{
  "model": "image VAE",
  "encoder_norm": "batchnorm",
  "encoder_kernel_size": 3,
  "encoder_expansion": 6,
  "decoder_blocks_per_level": 2,
  "decoder_attention": false,
  "optimizer": "normuon",
  "nesterov": true,
  "weight_decay": 0.02
}
Rows from block 2 of the decoder of a small image VAE, named by matrix and row number. Rows with one number belong to one channel. Each number is 128 + 24 x the weight over its row's rms, rounded and kept within 0 to 255. All counts start at 0. Numbers have three digits each.
After each channel's rows are labels from the 100 images, of 14976, where the channel reaches its highest value: "patch colour" is the nearest of a few named colours to the mean colour under the peak. Only what is clearly more common there than usual is listed. The data: telescope images of galaxies (Galaxy Zoo DECaLS).
# convs0: first 3x3 conv (decoder.decb.0.0.convs.0.weight, 64x64x3x3, each kernel summed), inputs 0-63
# convs1: second 3x3 conv (decoder.decb.0.0.convs.1.weight, 64x64x3x3, transposed, each kernel summed), outputs 0-63

convs0.8:158156139162115150080093152129126152121134140124127137059158107156138110147114138091120133105124161102090141102146145125147085128133144079104170157118136161156108146128138110094124149125114147
convs1.8:088104111079140130116120111114098090087134151147136174124148199147154125128150138140138093132148114136163089137073139111126155108139139154152119117163138102151130123117142138150122103135089138
patch colour: grey

convs0.0:140137183128131130133147156149128126141135124127161115084124175120108129148053125124126137160158105111148115159128084156119112097140130118081130071146146146125092137124104103130170114140117127
convs1.0:129097109081124096109120124117137129122127129115121164161151090069137133039167131138138136105084119138120173111138159121147121135098134143156112122074127129157134130118129138141136138125109143
patch colour: grey

convs0.47:112133060121133123107113115147125148132130160125116139081109108153072071129199140126190128141108115131138129131141092158121153150115130133144142151141140119107114095138126141153125107131157120
convs1.47:120107141143114130132149104099132137115127129167105125157142109128196145126061118144070143153143135111134111122166145105148138142155128125134122135105141082180167151114130110109150129083148138
patch colour: grey; pink

convs0.33:133129065156126157158128139125172124134111138089106131109158125155172092110122135157124137063154121150144131146071117129115141093145149115140094127132113130117142080165149118130149107141118126
convs1.33:116146117123130125075132127127096145125143123165164117119140152133129160187135131130121158172094113125100132101132128161162161182102114165105145139153147114140086174112145160119135159104126113
patch colour: grey; brown

convs0.49:158139088161126135132147140102158128123112129102126149123175114170115147150115114086088103136123130135111102110147109126181106104127064158133138135113115143125154148169072128128127154095131148
convs1.49:134134141102148095123109091111110134114156165146114114068112145113185110136124118165111122122159093114116163135112102080076099125154149072136140125126125114107109120140138153150138120154154120
patch colour: pink; white

convs0.30:137148184139111110089142101127132136132131152098108070087139105145151156132154118153140106129124148130134164160139075142142102140131103140144140142089125118148093167083105109155125104162140137
convs1.30:126121142148109155186101148159151116137110132140100153137095127120083104136100117101145128091124120164105100120121123134117157184131115071109087140120119139140147077154119133137160107161133105
patch colour: brown

convs0.34:175130138119132125147110170057141153125106116168107106113105110162120103158099130153123182141162107126139158149116100140137120104104155126095086155139114134095129136133130096167137108114139133
convs1.34:118125119119113177096125099087114113137152132114155144118122146138155139115133113108114131109099098113062084113118126076106136163142126105140112072153124127159102119106127161101088117100100129
patch colour: brown

convs0.10:127154093165146169103131139103144116066136119119172120137110130158139153126089103094131127136113096125125093118149110136138131152147149148127154164150137121143112149157125117115043095124130129
convs1.10:162142153101064100106107123119138130171104122136133102119152138142105111151149141163159135110152110117117189175114165152118138094121117159134131073118110151119115101092125151132136131145105124
patch colour: pink; white

convs0.17:142096114125142170109130133130068139149135094115166103118116170113159111124092146135123134142129103129120131117152117135123155114123136143131131113125160145143067139135103137165096134058179160
convs1.17:142152151152158120146132162153148120153098152140122128125130074144078123149135095144145148126170151142131134115155134160135157117130115195090154176144112165141146135149151090104132124141101129
patch colour: pink; white

convs0.22:108104120112133130146130126129099114149115128108122092108153095158121151144131158133100106149102103148121107165110100136150136181176156141125158131189111083095137112151147152068133111129120118
convs1.22:093184090138124143090138129104178132098141114116116140118099138139125104120132096122120134118136151114125104084177143123094120082085105145158082141117108128167130147173125130140115127125110158
patch colour: brown; grey

convs0.6:113123103119156111082127150093142145077172159116145145155098150083085132103079137131166131125161173122165151138130130120138120135140092128122131100080130115137142108122147137147154116132134162
convs1.6:144125108131126088130132135140159084187121124029147158147142094139095153130145118137144141127092119169145118137148142134124098128131137133155132100144130143152176129139119121093135134135106115
patch colour: grey; brown

convs0.60:132104136114146142095105105103145156140116136148111108124135100113134150144132100140176154127145125108137136117128115118145112163099106098124201090108112137181109182104095139161154103144137093
convs1.60:143129108118155163171125128141147129141153186144161143145151117105093094105102126135089155108141120150111154124150137162104097117130131139119084124118125116096127103176132069084116134151129153
patch colour: brown

convs0.59:127141143143148162139152157097119108084138137145154095071134131134149135111118148107178149097110113146107145172144162138141118155125165120070097144126097141119091121116118143109130127109134076
convs1.59:144129135120092085142146107116133153170136106104172147159105129149133155141174136119118153153127146181162113126125126160124149105123115154167159135113179136144164174159138130154136159143108135
patch colour: brown

convs0.40:120129135113117121139152134131145136115172142134123137134153089156162112141117135169090123096082131111119127142093153093148128139148109131115123140090151162103064120089149117133161166166077123
convs1.40:137162117130139139143113106157130137139159126159128089101109117144121127158181115103148131148167127154119152125145140187123139092114126112124171156163109149110126138175093123157111150092167093
patch colour: brown

convs0.55:115104079125154146158108133160120153125116158152077091124131128113126127117144127131102134086107150077148088137136118132136111148129111138130150186114101134166144160136102122125150127086162176
convs1.55:134136121129129142145158138119105114131129112066165103115144141121170129122121134140151111126136141134123129145118101112127127111142151079118088052132165152080114117125141113083123131189090122
patch colour: brown

convs0.7:131147106137152102133128126116101142101095106116138123082117162147147167176108139122108171107123108124114138160127129123161142137130151144121181073104141139120070171144152138103107144090112128
convs1.7:132126115125079165163109105137125149110153162146101070130118113138135115127133132112143102119124144134143130127110176076103130128121118089148070138164128130171140124121105122086141080165111133
patch colour: grey; brown

convs0.13:125152133143110138122118106162110139092162101096100104116122143198161111168147135103126097132145097095085136131117126138103113174123119140128156142087151143155126159127153137118109145106076145
convs1.13:120114127135121152115157142111090092081116158133148148146144092122108146110118125123168129142082100155096147122096117105185129124123165099169119118187125102122111147114112145147121099151157147
patch colour: grey; pink

convs0.2:140127138098183152110145095129105123156146139092149107148109132110176152147069135124135134085117119155124131123098117127101135171112135165146132118130134087117062146136126151116112125156110161
convs1.2:138113139127139151097138127183130167106148082101133099086158113121078089107132147130173124144109146083150109122144114146131150090129153148122123140090151176100147112149112115136137124108121096
patch colour: grey; pink

convs0.43:116146077117111119111124119188146106136157140120148115093159097138101128108206092125172149117119128145134129118150126119098144112136114137132137129089131150161076149153130159124144107115099125
convs1.43:153134169091159102134118119131118132143114095133131126155120157129132130128053124141102108117147097092173159109144079144136100156148140144142110129157103125155163087097136087152114116129111138
patch colour: grey

convs0.9:171136129097125135142132127104070107181160151125102120113162151125137145129152142122130112173120112144100142125121137095152110137090138120115116112149122139149052147089107160143147134121084119
convs1.9:095084134123142120126147130170169162124134103120129139125105104081099128068117135119139144162111106121189144109155136141109147108124113144124158139052133128114158122120123099106145143144132131
patch colour: grey; white

convs0.54:140135090137142105145150110040127103141151128140153127110131097108108165148129153134114137139153154108097145165140121138129134120130114154128100072111169098127154110163104102127149160095120144
convs1.54:133087153131139126145105127174141174106147110161136119144121120114132110115133133103153138108100148177126133122138130180113138157112138104124179176106115159082138170101109167157106142138141105
patch colour: brown

convs0.11:106109106129146154113133089191128137084153124110115143136111101128108103170135118124172119133119100118144094126111124168127157096164122126141137144095168099147099155188130136137099104114154132
convs1.11:112131114116107096120102154065115134136103109123116139161134105113137147095113143131085132126146173117105155131153113123151143159104124128083128131129102115098124112032121137133137136142094115
patch colour: brown

convs0.52:156127125126091124066126149046122108124158123151147102117146122150117134165060116133122115129131126154112126112142108115150141115147145124172132151137123118134142128140135167145113151152067136
convs1.52:111160132135178161173108121144126144142108146107119126083117107128116172129202134103145146118132123152151097154095120125095103143113101086081160116154124139131153156132134112119137129093126120
patch colour: brown

convs0.35:107141109118102111179133086039150150103148128111159106128122107141104168132114118128115113139148142084078162110149129142132106123102150136136142150121153143163166151149129143133115124118140110
convs1.35:129133137130178160122137153165118153120101130100142121129088124132107113135136130103163147109114136187110098130082124105116125132174142130119118112134135175065103126106120093172107133144153161
patch colour: brown

convs0.63:122145130134113177111144139123126177118171135141150099126103135096110183124116121102152132127126072143132145141119119099119101111147118137130178099103120127167096145160125114161074134149101097
convs1.63:180154105169131104144133153145131124167124112138130112134134113154102101157133129133102114139157166115151155151150134172118142126123132144072089127180116128105105107121152140133129135120182074
patch colour: pink; white

convs0.62:125183110119175098097107130076116127156135133112167119071143143099142149097167151126102140136130097136149140148155103113119141148141116123100138107088128145173117120162151129129134152086115126
convs1.62:128083160174081168134131147134124147121127122148122106152149112138120096143141127161115169121118171091134107145115173171161178121117119158128099154123129127130113111084115149134108134083133118
patch colour: grey

convs0.32:158098190111138140097148176115077118138124125117171074126106104088099119147139128106120119118092133121124147141162137147120113112157131175154125109094133156147162164119111135137120136102133136
convs1.32:121119084101083101144105115105141152159145147140154113152168143115186137104145151147169154150145096116121117152126099105138163131119132072102103111126139114136105107127129131103140113178092127
patch colour: grey

convs0.23:142140133113081160106110121156127151127134114111168111160072114117140117137121134089121134129099113117189145103135150119105139169123149161075141130116148143122115123091130156155086144131180124
convs1.23:120091105147129113129164125112097099137097164149110102115107165120132136090118122128121118120113156155129085112104095110121119098089113109165089112077119110112121119161122095072164110116154126
patch colour: brown

convs0.51:110113129128132110134137084138089139140143152156165106125156108138176136112110136139101130151103125116115119171155160143127161140148133139089133116092133111116043119084125157116132144103133167
convs1.51:132130096133182138103137150170125139138158127135136160112105107139131094127134142100141140106135132146139164088116072163182137165115137151103107141147158095175153148176140124144152121121121122
patch colour: pink; white

convs0.1:123127168124143115103138110119129159110135107128148139111150138094101144122131133133164112126130122117151167110134114094128092137121131137122160135089109144172129172145073126114139128032138161
convs1.1:141135129139121130110104099130123054142142134138054113114133127168142111142105082129091090141118108101105108115142102146074142124118074128117106108139122109091095129141145141119116118115124122
patch colour: grey; brown

convs0.19:163171081150105120151093158085144135103081132124132132059130188139116113147149131114168140141163119132113139125130081152127118123153145115145120140147113102134096119153127154110128138113115116
convs1.19:134127158121144145113132127154101151165193130117152109173127091140170161131135132128141135120118116149140155126171167092136120182149115144137135123121135164158135154120113128149113109147156190
patch colour: white; pink

convs0.29:133077105145127129163096168121165093122132130125096130139150122188103119164097166137117159135127134153090120099116103130155112120100152135097145071101132150125159110146149131095154133125121132
convs1.29:116178146131098138097154123132116169124135173120183116139115145130137158133175124129126141145133123126128164155150181112133144147148142160172162154150161133137109170130126151159103152124129166
patch colour: grey

convs0.45:154138095148177148148128133102139138170140131121154157089115141119143132096145154111147145097130095142115172167128143119106116101106130111103116055103121135123139147146119103139170108076129136
convs1.45:098085130081080120105148132141118131083154147117142112151141090121129150156131099131100152144086160114119081107128087115149133140148142172170135155150158142121149116121101133140126162161140129
patch colour: grey

convs0.41:127109111130094175132166152124129135150155109130134124120111104126113127109166131112138191149125119137122143103127060137141110148088154110086146087103185147163114117133141139120099152107135116
convs1.41:121146160101178111139122138102110122117124171159120128119077130137142129119052139100096091088139149099143097092121129126153132111158114154133120131143100110135118147132115094158134090120126088
patch colour: grey; pink

convs0.46:128163135112144082096122114112118145169152116111182141153088137129118122139146150141100097098141064146142109132177075145139156124137116092130107133108106098166116151153141136105138131133137135
convs1.46:153124102168094163127116147132118140112111088126104148100135128147174109139143148096199149151102143117144175167094113123130107125156145120125094105160138151142118138082116141109114140160116118
patch colour: grey; pink

convs0.3:110124156127151124066138125075141125119150111102115132121126083118116181126111141121114134089106140101144120144164092144132187180127127102145151130117122091172145148106136122141151108113147149
convs1.3:131113131146115101171151130118139148114137184114136134142096134126109080132138136130165125139131133154133143150119119112152100096113140151154133168099150101093127083176116151158131125198134166
patch colour: grey

convs0.58:140118122130107140129150092153092107103150135160159125116145105140111184122084125123123106097104138150140153142112143142127163132133154156118077045156153161095113142109120114144148130118127144
convs1.58:160162126117143106151118162128138138177170130135152141115122109134127123138162141145121160135173123114143111136119102154121136140104112130171121168068117070164102109156151139097125152141088111
patch colour: grey; white

convs0.27:124148099116123140121118126167116116153101124083128131118127116143056065130166107131127124143167136136132147121173118154128128121165106170117148144121125142100099085137130081146126154116160153
convs1.27:133124143118132091149145154112146139094126116131118114182131121120167146132077142112110138108105140075182121126114145101139132137101174107096116120121140142161138165162117176107134133105125075
patch colour: brown

convs0.50:128126079130126162103143148077139132145149143118170087121118124118105114130133127121149145170125142166164139117176118158139143094122141151120140099102133092083085069148124164114139131124135112
convs1.50:122126154101181116159150133171122133130137151137114136161136147119108163116164128146115136082141106080136122116122117113155127173133135164098199161157132145147138151147158116152148118137123165
patch colour: grey

convs0.5:108138168122092162116160111137115143123163126134155112152088082142128125111141098124089115135119097136151146110136141153114162132171127143105140122090147098152109112150128182092071137150117154
convs1.5:144117090169135114147122194162140116134078119108098113117145140133110134142113170117168119143130162113141090143086132123146121112079145106135137151126127121110089096102131124153166149101151102
patch colour: pink

convs0.12:132113131113147138086129159055110155145114134093155089125118126133116144136136141119147132158165159105131147176156076138136111108117155164122105119123149141161131085116123138122120131068137147
convs1.12:137136081118130130138112145132148102154137081103104165165118158128152145144109137125160145102117073164119153139087171112141128119104110092130110109144101150119110158123132181120148119171101125
patch colour: white; pink

convs0.24:148129124099121127141126123115117130152122097154118075179165140137119062128084127121157107114115125141111129092122129133130104200107106161144145161103141122142165110132124134084154135137128155
convs1.24:126132159138143106113139129123131155121118140105198136066117139128120158130164138130128148155153130153151153152137136101121175091155165133137140103149141131147125163134126176146064129142155107
patch colour: grey

convs0.16:121134082120091103150140121187136140116156132094171135091124126123082079145179109121152100092115119137155147177127119116109125129127094126151138136081145117125131128155109157136142144154131151
convs1.16:155149112119161140107138141137132141154146107134152122201162157125156128122082147137134123144167121093128171128184139131144089161164150116122151114142139136148146131106124100103148136100176137
patch colour: pink; white

convs0.42:108123110153123174097109123154114140069168153136121144119112080168118116164127109110121108124136146109143147109126144099122118162161113116114133136149145132130054181132142156133133138130111088
convs1.42:128185149120132065124128127098150135127111117119120092129151124122140116140110158148089150163171102145132105135118112180140103127137136103126156134134117108131163141185159111128131164148143076
patch colour: brown; grey

convs0.56:083156172099112085124142141110099132143152154129129100135117113137136126099068130138099171150113092109116139120133084147126159135162134172099103182114161139146125150109120124106138140151122127
convs1.56:149110114150152200138156126126148158114140086093162180136107114140117100145174110093124136104136143164119149125132107152159145157098150109161134089127171118119117119148121145161132133124140121
patch colour: grey