{"translate": 0.06, "encoder_kernel_size": 3, "loss": "l1", "decoder_blocks_per_level": 2, "decoder_attention": false, "init": "torch_default", "orthogonalizer": "newton_schulz_5", "adamw_lr_other_params": 0.0017}
Rows from block 8 of the encoder, named by matrix and row number. Each number is 128 + 24 x the weight over its row's rms, rounded and kept within 0 to 255. All counts start at 0. After the name is the row's rms in percent of the matrix's.
# convs0: expand pointwise conv (encoder.blocks.8.convs.0.weight, 336x56x1x1), inputs 0-55
convs0.38 100 [144 140 111 135  96 145 156 111 141 125 119 109 132 149 112 113 115 102 128 167 120 143 133 103  55 115 147 180 172 193 140 125 109 165 116  75 111 145 105 112 137 106 133 130 133 137 150 121 125 144 106 142 147 132 104 121]
convs0.39 098 [102 122 134 131  97 177 122 116 140 146 120 116 120 144 109 126 131 121  91 152 165 139  88 129 122 138 117 133 185 160 122 109 133 121 139  78 129  66 150 111 104 164 140 164 106 100 110 161 137 148 142 115 159 103 154 111]
convs0.40 101 [127 142 143  97 108 127 125 114 166  97 169 131 107 114 126 101 122 128 150 170 165 159 136 132 109 149 113 121 107 154 137  99 164 150 113 119 155  67  92 171 130 136  75 140 147 136 103 140 101 144  92 158 123 119 129 121]
convs0.41 100 [147 119 147 120 151 173  90 113  81 130 102 150 154 120 126 160  90 152 168  83 137 109  96 156 111 123 119 139  93 110 136 133 164 180 131 139 113 149 115  93  99 113 102 130 133 133 131 118 113 165 163 125 112 118 150 121]
convs0.42 096 [139 129  96 168 146  93 155 105 107 156 138 126 143 116 114 104 118 147 103 133 113  99  98 100 129 101 150 132  87 128 112 133 170 141 116 165 109 146 147 120 149  68 131 132 116 216 130 127 130 139 128 144 120 115 142 134]
convs0.43 090 [154  79 108 144 149  90 116  78 140 134 130 115 102  90 112 108  93 166 108 143 112 107 133 140 125 123 124  91 134 126 165 164 160 136  78 163 103 132 131 134  99 143 150 131 139 163 142 156 110 122 142 138 148 132 173 129]
convs0.44 113 [118 111 170 145 142 180 137 107  79 100 170 125 126 142  75 138 117 115 150  78 116 162 164 127 118 124 152 152 117 125 130  96 101 151 129 112 112 117 118 172 104 130 140 139 116 164 115 106 141 125 137 162 140  97 112 112]
convs0.45 110 [130 133 172 159 143 135 102  80 106 153 124 129  82 133  97 130  94 107 118 157 116 159 147 155 100 130 158 144 160 103 119 119 129 114 120 145  99 110 129 113 158 124 103  83  91 168 162 154 142 149 133 144 127 162  98 129]
convs0.46 110 [132 117 169 111 128 108 135 131 141 139 145  84 134 103 110  82 139 164 122 125 175 130 157  70 142 175 117 154 137 115 114 102 134  96 111 145 153 169 120 159 143 125  83 110  88 116 137 119 158 120 144 142 108 127 116 143]
convs0.47 099 [ 98 146 104 153 119 125 127 102  84 104 167 139 142 100 130 106 150 108 117 146 100 132  97 162 121 102 160 125 182 177 139 129  92 139 100 127 104 144 128 175 121 105 123 147 146 113 134 101 130 178 162 143 126 110 113 122]
convs0.48 085 [110 176 117 111 104 151 121  90 114 155 144 163 114 146 129 130  97 154 136 116 107 171  92 164 124 142 146 155 121 119 144 127  91 125 101  85 137 130 104 104 120 176 128 140 127 119 126 101 139 166  94 141 173  84 127 127]
convs0.49 074 [150 114 107 149 115 147 107 124 137 113 126 140 134 111 143  94 138 165 154 126 129 178 140 111 166 126 135 112 126 103 133 128 143  77 134 113 168 141 148 104 100 211  89 117 148 112 107 141 134 117 133 146  88  93 112 118]
convs0.50 109 [126  99 162 128 119  97 142  98  86 145 116 133 124 112 150 114 156 107 121  98 145 151 144  82 119 142 119 142 146 144 107 104 103 147  97 167 125 136 124 156 158  85 113 112 159 189 157 111 128 146 118 114 144  88 159 154]
convs0.51 097 [ 93 143  98 111 112 166 173 152 131 142 129 130 116 182 128 130 154 148 113 151 139 123  97 140 136 143 121 137  73 150 109 114 115 103 114 134 119 110 131 119 126 108 145 170 119 116 106 108 124 140  80 195 136  97 160 106]
convs0.52 099 [109 100  77 130 146 128 162 130 159 193 147 114 119 144 139 115 120  93 104  77 133 126  98 135  91 133 147 123 135 146 116 105 148 116 128 160 115 136 104 151  97 151 115 104 156 136 152 132 118 129  87 174 166 130 150 126]
convs0.53 101 [113 112 108 136 111 124 156 155 150 108 130  75 127 136 161 149 109 125  75 116 155 115 101 179 125 136 103 125 134 133 125 142 157 141 133 149 145 167 157 152 129 162 140 108  83 124 133 117 134 104 121 154  91  72  97 144]
convs0.54 081 [ 96 120 157 153 165 140 105 120 118 154 167 147 156 130 134 134  97 120 116 116  96 114 117 124 158 106 119 115  98 164 152  96 100 138 132 106 147 129 126 153 114 131 122 164 109 133 154  83 190 111 112  93  97  92 146 157]
convs0.55 105 [126 142 129 126 159 136  96 121 127 140 102 145  98 121 126 121 143  90 165 160 151 120 116  99  92 121 170 110 127 140 161  95 160 137 153 137 158  93 127 109  90 104 143  78 120 142 137 108  79 143 133 133 134 145 130 188]
convs0.56 091 [106 108 150 135 109 162 109 148 170 113 134 164 134 125 108 152 138 123 143 120 145 127 183 172 146 118 106 125 108 124 131 109 131  88  74 115 103 120 143 168 121 151 114 102 130 143 145 108 115 105  85 158 105 115 101 176]
convs0.57 093 [122  82 140 150 116 120 102 160 126 114 148 165 137 111 104 151 141 158 125 158 131 141 120 167 104 131  91 132 128 152 146 103 127 130  66 138  87 148 108 144 132 132 119 100 132 158  97 174 103  88 149 143 145 111  99 161]
convs0.58 090 [145 130 135 131  82 134 136 106 119 137 112 152 139 138 154 162 123 138 159 161 107 106 107  86 143 132 114 115 121 145 140 157 152 152 102 184 129 117 129  92 184 124 100 121 140 132 143  98 100 137 112  80  69 140 135 116]
convs0.59 097 [163 148 130 129 126 135 157 140 124 158 128 123 160 118 109 170 127 138 108 137  85 125  78 106 139 140  91 101 140 142 123 115 160  93 119 118 128 133  95 133 178  97 133 137 123 167 109 149 126 121 120 108  94  80 156 178]
convs0.60 098 [129 160 145  97 120 126 154 175 103 112 117  97 142 159 160 131 126 140 113 146 159 143 108 148 176 118  97 125 118  96 111 112 127 131 127  98 113 101 148 176 129 164  77 115 135 125 128 165  90 144 147 128  75 126 125 112]
convs0.61 096 [156 137 115  88  87 128 129 179 120 135 133  86 115 107 121 151 146 116  84 103 129 147 130 127 125 117 112 126 111 193 109 125 109 140 137 141 138 180  91 116 174 133 130 100 122 121 148 135 134 100 145 181  99 148 124 132]
convs0.62 109 [140 114 145  71 125 170 139 114  93 128  78 141 111 106 123 140 113 171 149 149 143 137 136  84 154 129 140 142 130  97 133 134 142 126 147 125 150 129 116 122 141  83 153 119 108 168 161  85 118 117 117 147 178 146  98 105]
convs0.63 120 [145 104 159 117 110 143 114 128 119 139 121 165 123 105 135 106  80 175 130 108 128 153 143 120 134 146 123 103 129 165 117  92 113  91  91 110 131 126 156 164 100  92 143 110 141 190 140 135 120 136 148 125 123  99 174 165]
convs0.64 095 [127 123 131 140 163 101 128 168 133 173  74 124 125 138 101 151 128 118 136 174 122 134  88 124 163 122 146 137 130 101 114 152 138  90 116 157 128 129 105 128 145  83 170 126 104 157  95 152 167 129 107 134  88 148 123 103]
convs0.65 095 [151 129 110  85 154 103 150 154 132 150 136 166 103 160 140 124 126  94 127 106 114 117 107 149 130  93 111  74 193 106 156 121 154 129 130 113 142 112 143 106 149 129 114 147 188 106 111 129 135 134 107 137  87 151 116 133]
convs0.66 108 [100  85 168 130  96 127 156 111  96 133 140 110 144 141 129 129 134 140 159  67 145  86 138 153 146 137 141 121 129  70  88 152 141 144 135 115 170 138 148 130  99 115 139 111 165 152 156 128 140  83 133 104 139 125 129 113]
convs0.67 107 [129 106 162  95 108 160 153 159 132 126 120 145 141 174 127 110 118 129 150 154 112 118 121  92 108 105  99 169 157 141 122  87  99 108 115 149 136 155 121 120 169 108  75 101 103 110 120 170 135 115 130 132 123 148 126 178]
convs0.68 103 [127 137 130  86 101 108 118 141 148 153 137 150 159 141 160 131 165 107 145 124 147 161 100 182 171  94 109 100 127  92 121 151 176 100 130 122  93 138  95  97 148 151 113 114 136 110 131 108 134 142 140 143 113 126  80 122]
convs0.69 114 [117 174 107  97 106 108 118 102 147 172 145 134 108 148 143 176 110 116 151 123 117  86  91 122 129 145 100 115 121 139 145 135 171 126 142 167 177 131 109 117  86 168 139 172 115 125 126 111 129 105  95 116 136 123 110 114]
convs0.70 086 [127  77 190 155 116 111 122 102 123 123 157 141 125 120 132 128 179 123 133 116 150 102 140 104 103 145 157 147 107 150 183 114 108 113 102 126 125 131 141 110 142 130 119 111 111 133  99 181 143 107 128 144 170 109  84 104]
convs0.71 108 [129 125 154 155 180 101 111 111  97 165  92  86 131 141 154 128 117  97 157 134 101 138 105 136 142  81 132 136 121 105 143 130 101 109 119 158 123 148  76 147 141 133 177 123 124 136 143 101 158 109 159 148 145 121 146  89]
convs0.72 101 [124 172 116 113 123 100  67  92 106 127 120 150 171 165 154 137 151 132 122 107 165 153 148 139 167 123  75 105 119 106  84 104 164 133 147 156 116 137 105 118 147 134 125 144 104 111 133 130 144 126 138 151 114 145  94 116]
convs0.73 126 [138 162 131 119 106 131 126 135 130 110 149 112  73 140 148 115 115 121 159 109  93 158 119 115  96 150 129 141 115 116 141 132 122 140 175 143 157 121 116 158 122  79 179 132  69 170  97 119 126 141 109 146  91 129 122 164]
convs0.74 110 [107 119 127 118  89 130 135 137 119 137 111 149 115  94 108 120 140 152 134 141 121 147 134 128 173 146 120 114 139 109 153  60 171 117 131  98  80 118 145  84 156 134 134 132 183 102 107 176 117 141 163 139 139  98 126 132]
convs0.75 110 [111  71 153 118 115 131 142 138  92 148 142 109 134 107 144  93 109 159 124 108 152 138 146  99 131 196 100 145 183 123 150 101 105 148 142 154  85 128 138 137 114  92 114 139 117 104 163 147 142 143 129 120 141 112 100 118]
convs0.76 079 [107 157 131 126  91 101 132 157 105 124 107 110 134  93  91 129 125 124 113 107 173 114 121 106 178 134 129 118 134 163 170 163  99 146 168  90 161  99 116  93 102 125 124 139 151 138 177 128 125 122 127 101 125 113 162 135]
convs0.77 101 [148 141 127 136 148  59 134  79 135 141 150 129 125 124 131  93 143 167 121 152 137 143 149 128 168 136  94 135 173 150 133  90 105 139  97 114  68 168 123 110 108 128 133 118 105  87 135 112 139 106 130 157 125 122 140 135]
convs0.78 091 [133 120  99 154 130 168 127  87 114 140 107 131 156 111 142 182 141 108 121 109 105 116  92 137 171 159 128 137 122  99 148 132  82 109 115 100 138 138 130 136 136 128 124 120 153 114 141  88 174 120 200 120 118 105 151 119]
convs0.79 110 [142  94 121 118 145 112 151  77 159 169 127 131 120  78  93 147 125  86 130  94 102 105 157 117  93 104 155 124 133 125 145 121 104 122 114 125 149 140 121  87 163 125 165 146 180 124 111 133 145 139 121 133 163 147 155 153]
convs0.80 099 [142 123 117 138 109 122  86 163 135 112 111 150 120 105 115 148 137 152  96 132 114 109 114 148 116 116 148 140 114 163 134 164 197 111 132 130  53 143 107 122 131 125 119 116 155 174 142 150 154  98 119 107 147  90 113 151]
convs0.81 086 [161 165 152 127 138 144 146  81  91 146 127 126 135 129 113 166 116 149 112  99 107 185 108 134  97 142 128 178 175 163 107 107 135 113 133  88 153 111 123 121 138 101 130 104 136 127 140  99  86 107 137 124 135 117  94 146]
convs0.82 106 [133 157 122 100 120 105 116 165 125 127 148 107 129 169 174 147 140 141 130 137 122 145 134 116  97 125 108 167 112  74 126 127 102  85 136 123 123 158  53 113 163 131 127 110 119 130 135 149 108 121 169 111  95 146 161 129]
convs0.83 092 [148 154 124  94 119 135 125 125 133 116 142 175 143 165 126 142 126  94 117  97 138  80 129 159 174  99 118  89 103 110 153  98 128 125 161 120 125 149 109 128 103 121 145 138 184  92 130 134 126 141  95 130 128 166 137  78]
convs0.84 096 [ 96 101 175 136 151 141 154 103 105 125 132 117 143 140 159 121 151 133 148 161 126  75  94 139 135 175 108 145  97 140 116 107 141 112 172  81 135 125 141  88 146  91 166 130 120 116 116 150  99 133 129 104 161 110 119 119]
convs0.85 099 [156 115 178 112 140 126 138 151  78 168 128  99 116 109  94 112 112 174 153 108 116  91 169 120 150 126  88 111 114 163 155 123 147 139 107 108 143 142  96 112 152 139 158 109 102 103 147 108  95 121 143 135 145 118 156 137]
convs0.86 081 [144 178 113 153 113 126 169 149  99 133 119 127 157 156  96 127  91 113  96 113 150 112 117 134 126  83  84 125  91 152 122 150 175 119 138 120 145 139 107 121 176 116 105 157 102 159 160 150 117 147 130 101 102 127 138 113]
convs0.87 105 [109 105 138 121 118 128 106 137 142 138 162 124 106 140 127 132  78 111 143 116 172 122 100 138 130 140 107  85 101  95 139 128 149  93  97 173 141 139 122 172 124 147 122  98 163 152 175 134 172 131 114 134 159 145 118  82]
convs0.88 107 [123 156 139 143 153 160 110  98 119 133 146 135 123 116 117 155 156 142 120  95 127 104  68 167 131  55  92 146 129  93 143 172 141 110 136 104 160 149 116 140 129 159 107 154 142 135 134 101  81 134 134 119 133 128 114 118]
convs0.89 110 [131  46 164 107 149 162 126 119 123 106 135 124 157 131 131  99 110 154 128 133 151 107 130 128 130 134  85 148 130 124 150  89 126 103 104 147 129 146 108 116 178 110  85 146  98 119 108 164 122 143 138 175 137 130 127 154]
convs0.90 090 [138 124 136 142 143  94 141 145 184  88 108 114 105 129 120 140 111 113  94 144 161 147 146 131 112 149 142 153 134 124 136 151 111 137 160 125 117 152 105 159  63  85 147 139 141 105 118 147 132 122 142  70  97 120 150 167]
convs0.91 108 [134 182 185 120 113  81 114 131 118 106 184  96 155 142 129 133 112 117  98 168 128 128 121 125 121  97 106  91 126 134 109 134 159 111 128 155 117 160  87 132 150 138 101 124 133 123 111 152 125 115 166 146  85 135 118 153]
convs0.92 097 [157 122 101 123 145 166 178 122 152 155 123 126 109 115 134 112 132 130  98 143 145  80 132 177  93 105 108  78 110 140 115 127 146 145 108 136 115 138 101 104 124 140 144 132 102 177 160 145  96 137 119 128  77 127 145 164]
convs0.93 118 [141  74 167 137 159 148 114 112 116 129 131 113 152 124  91 113 143 134 102  85 120 122 124 113 147 149 142 172 145 147 121  92 132 141 107 139 127 151 129 125 174  95 115  91 115 154  89 142 166  97 164 167 124 103 112 108]
convs0.94 091 [132 154 124 105 131 133 172  71 145 144 140 148 141 114 155 163 114  97 165 111 122 124 156 161 136  85 121 165 125 118 123 124 124  71 125 107 146 122 112 120  75 140 166 155 124 127 100 122 110 142 176 125  96 125 121 122]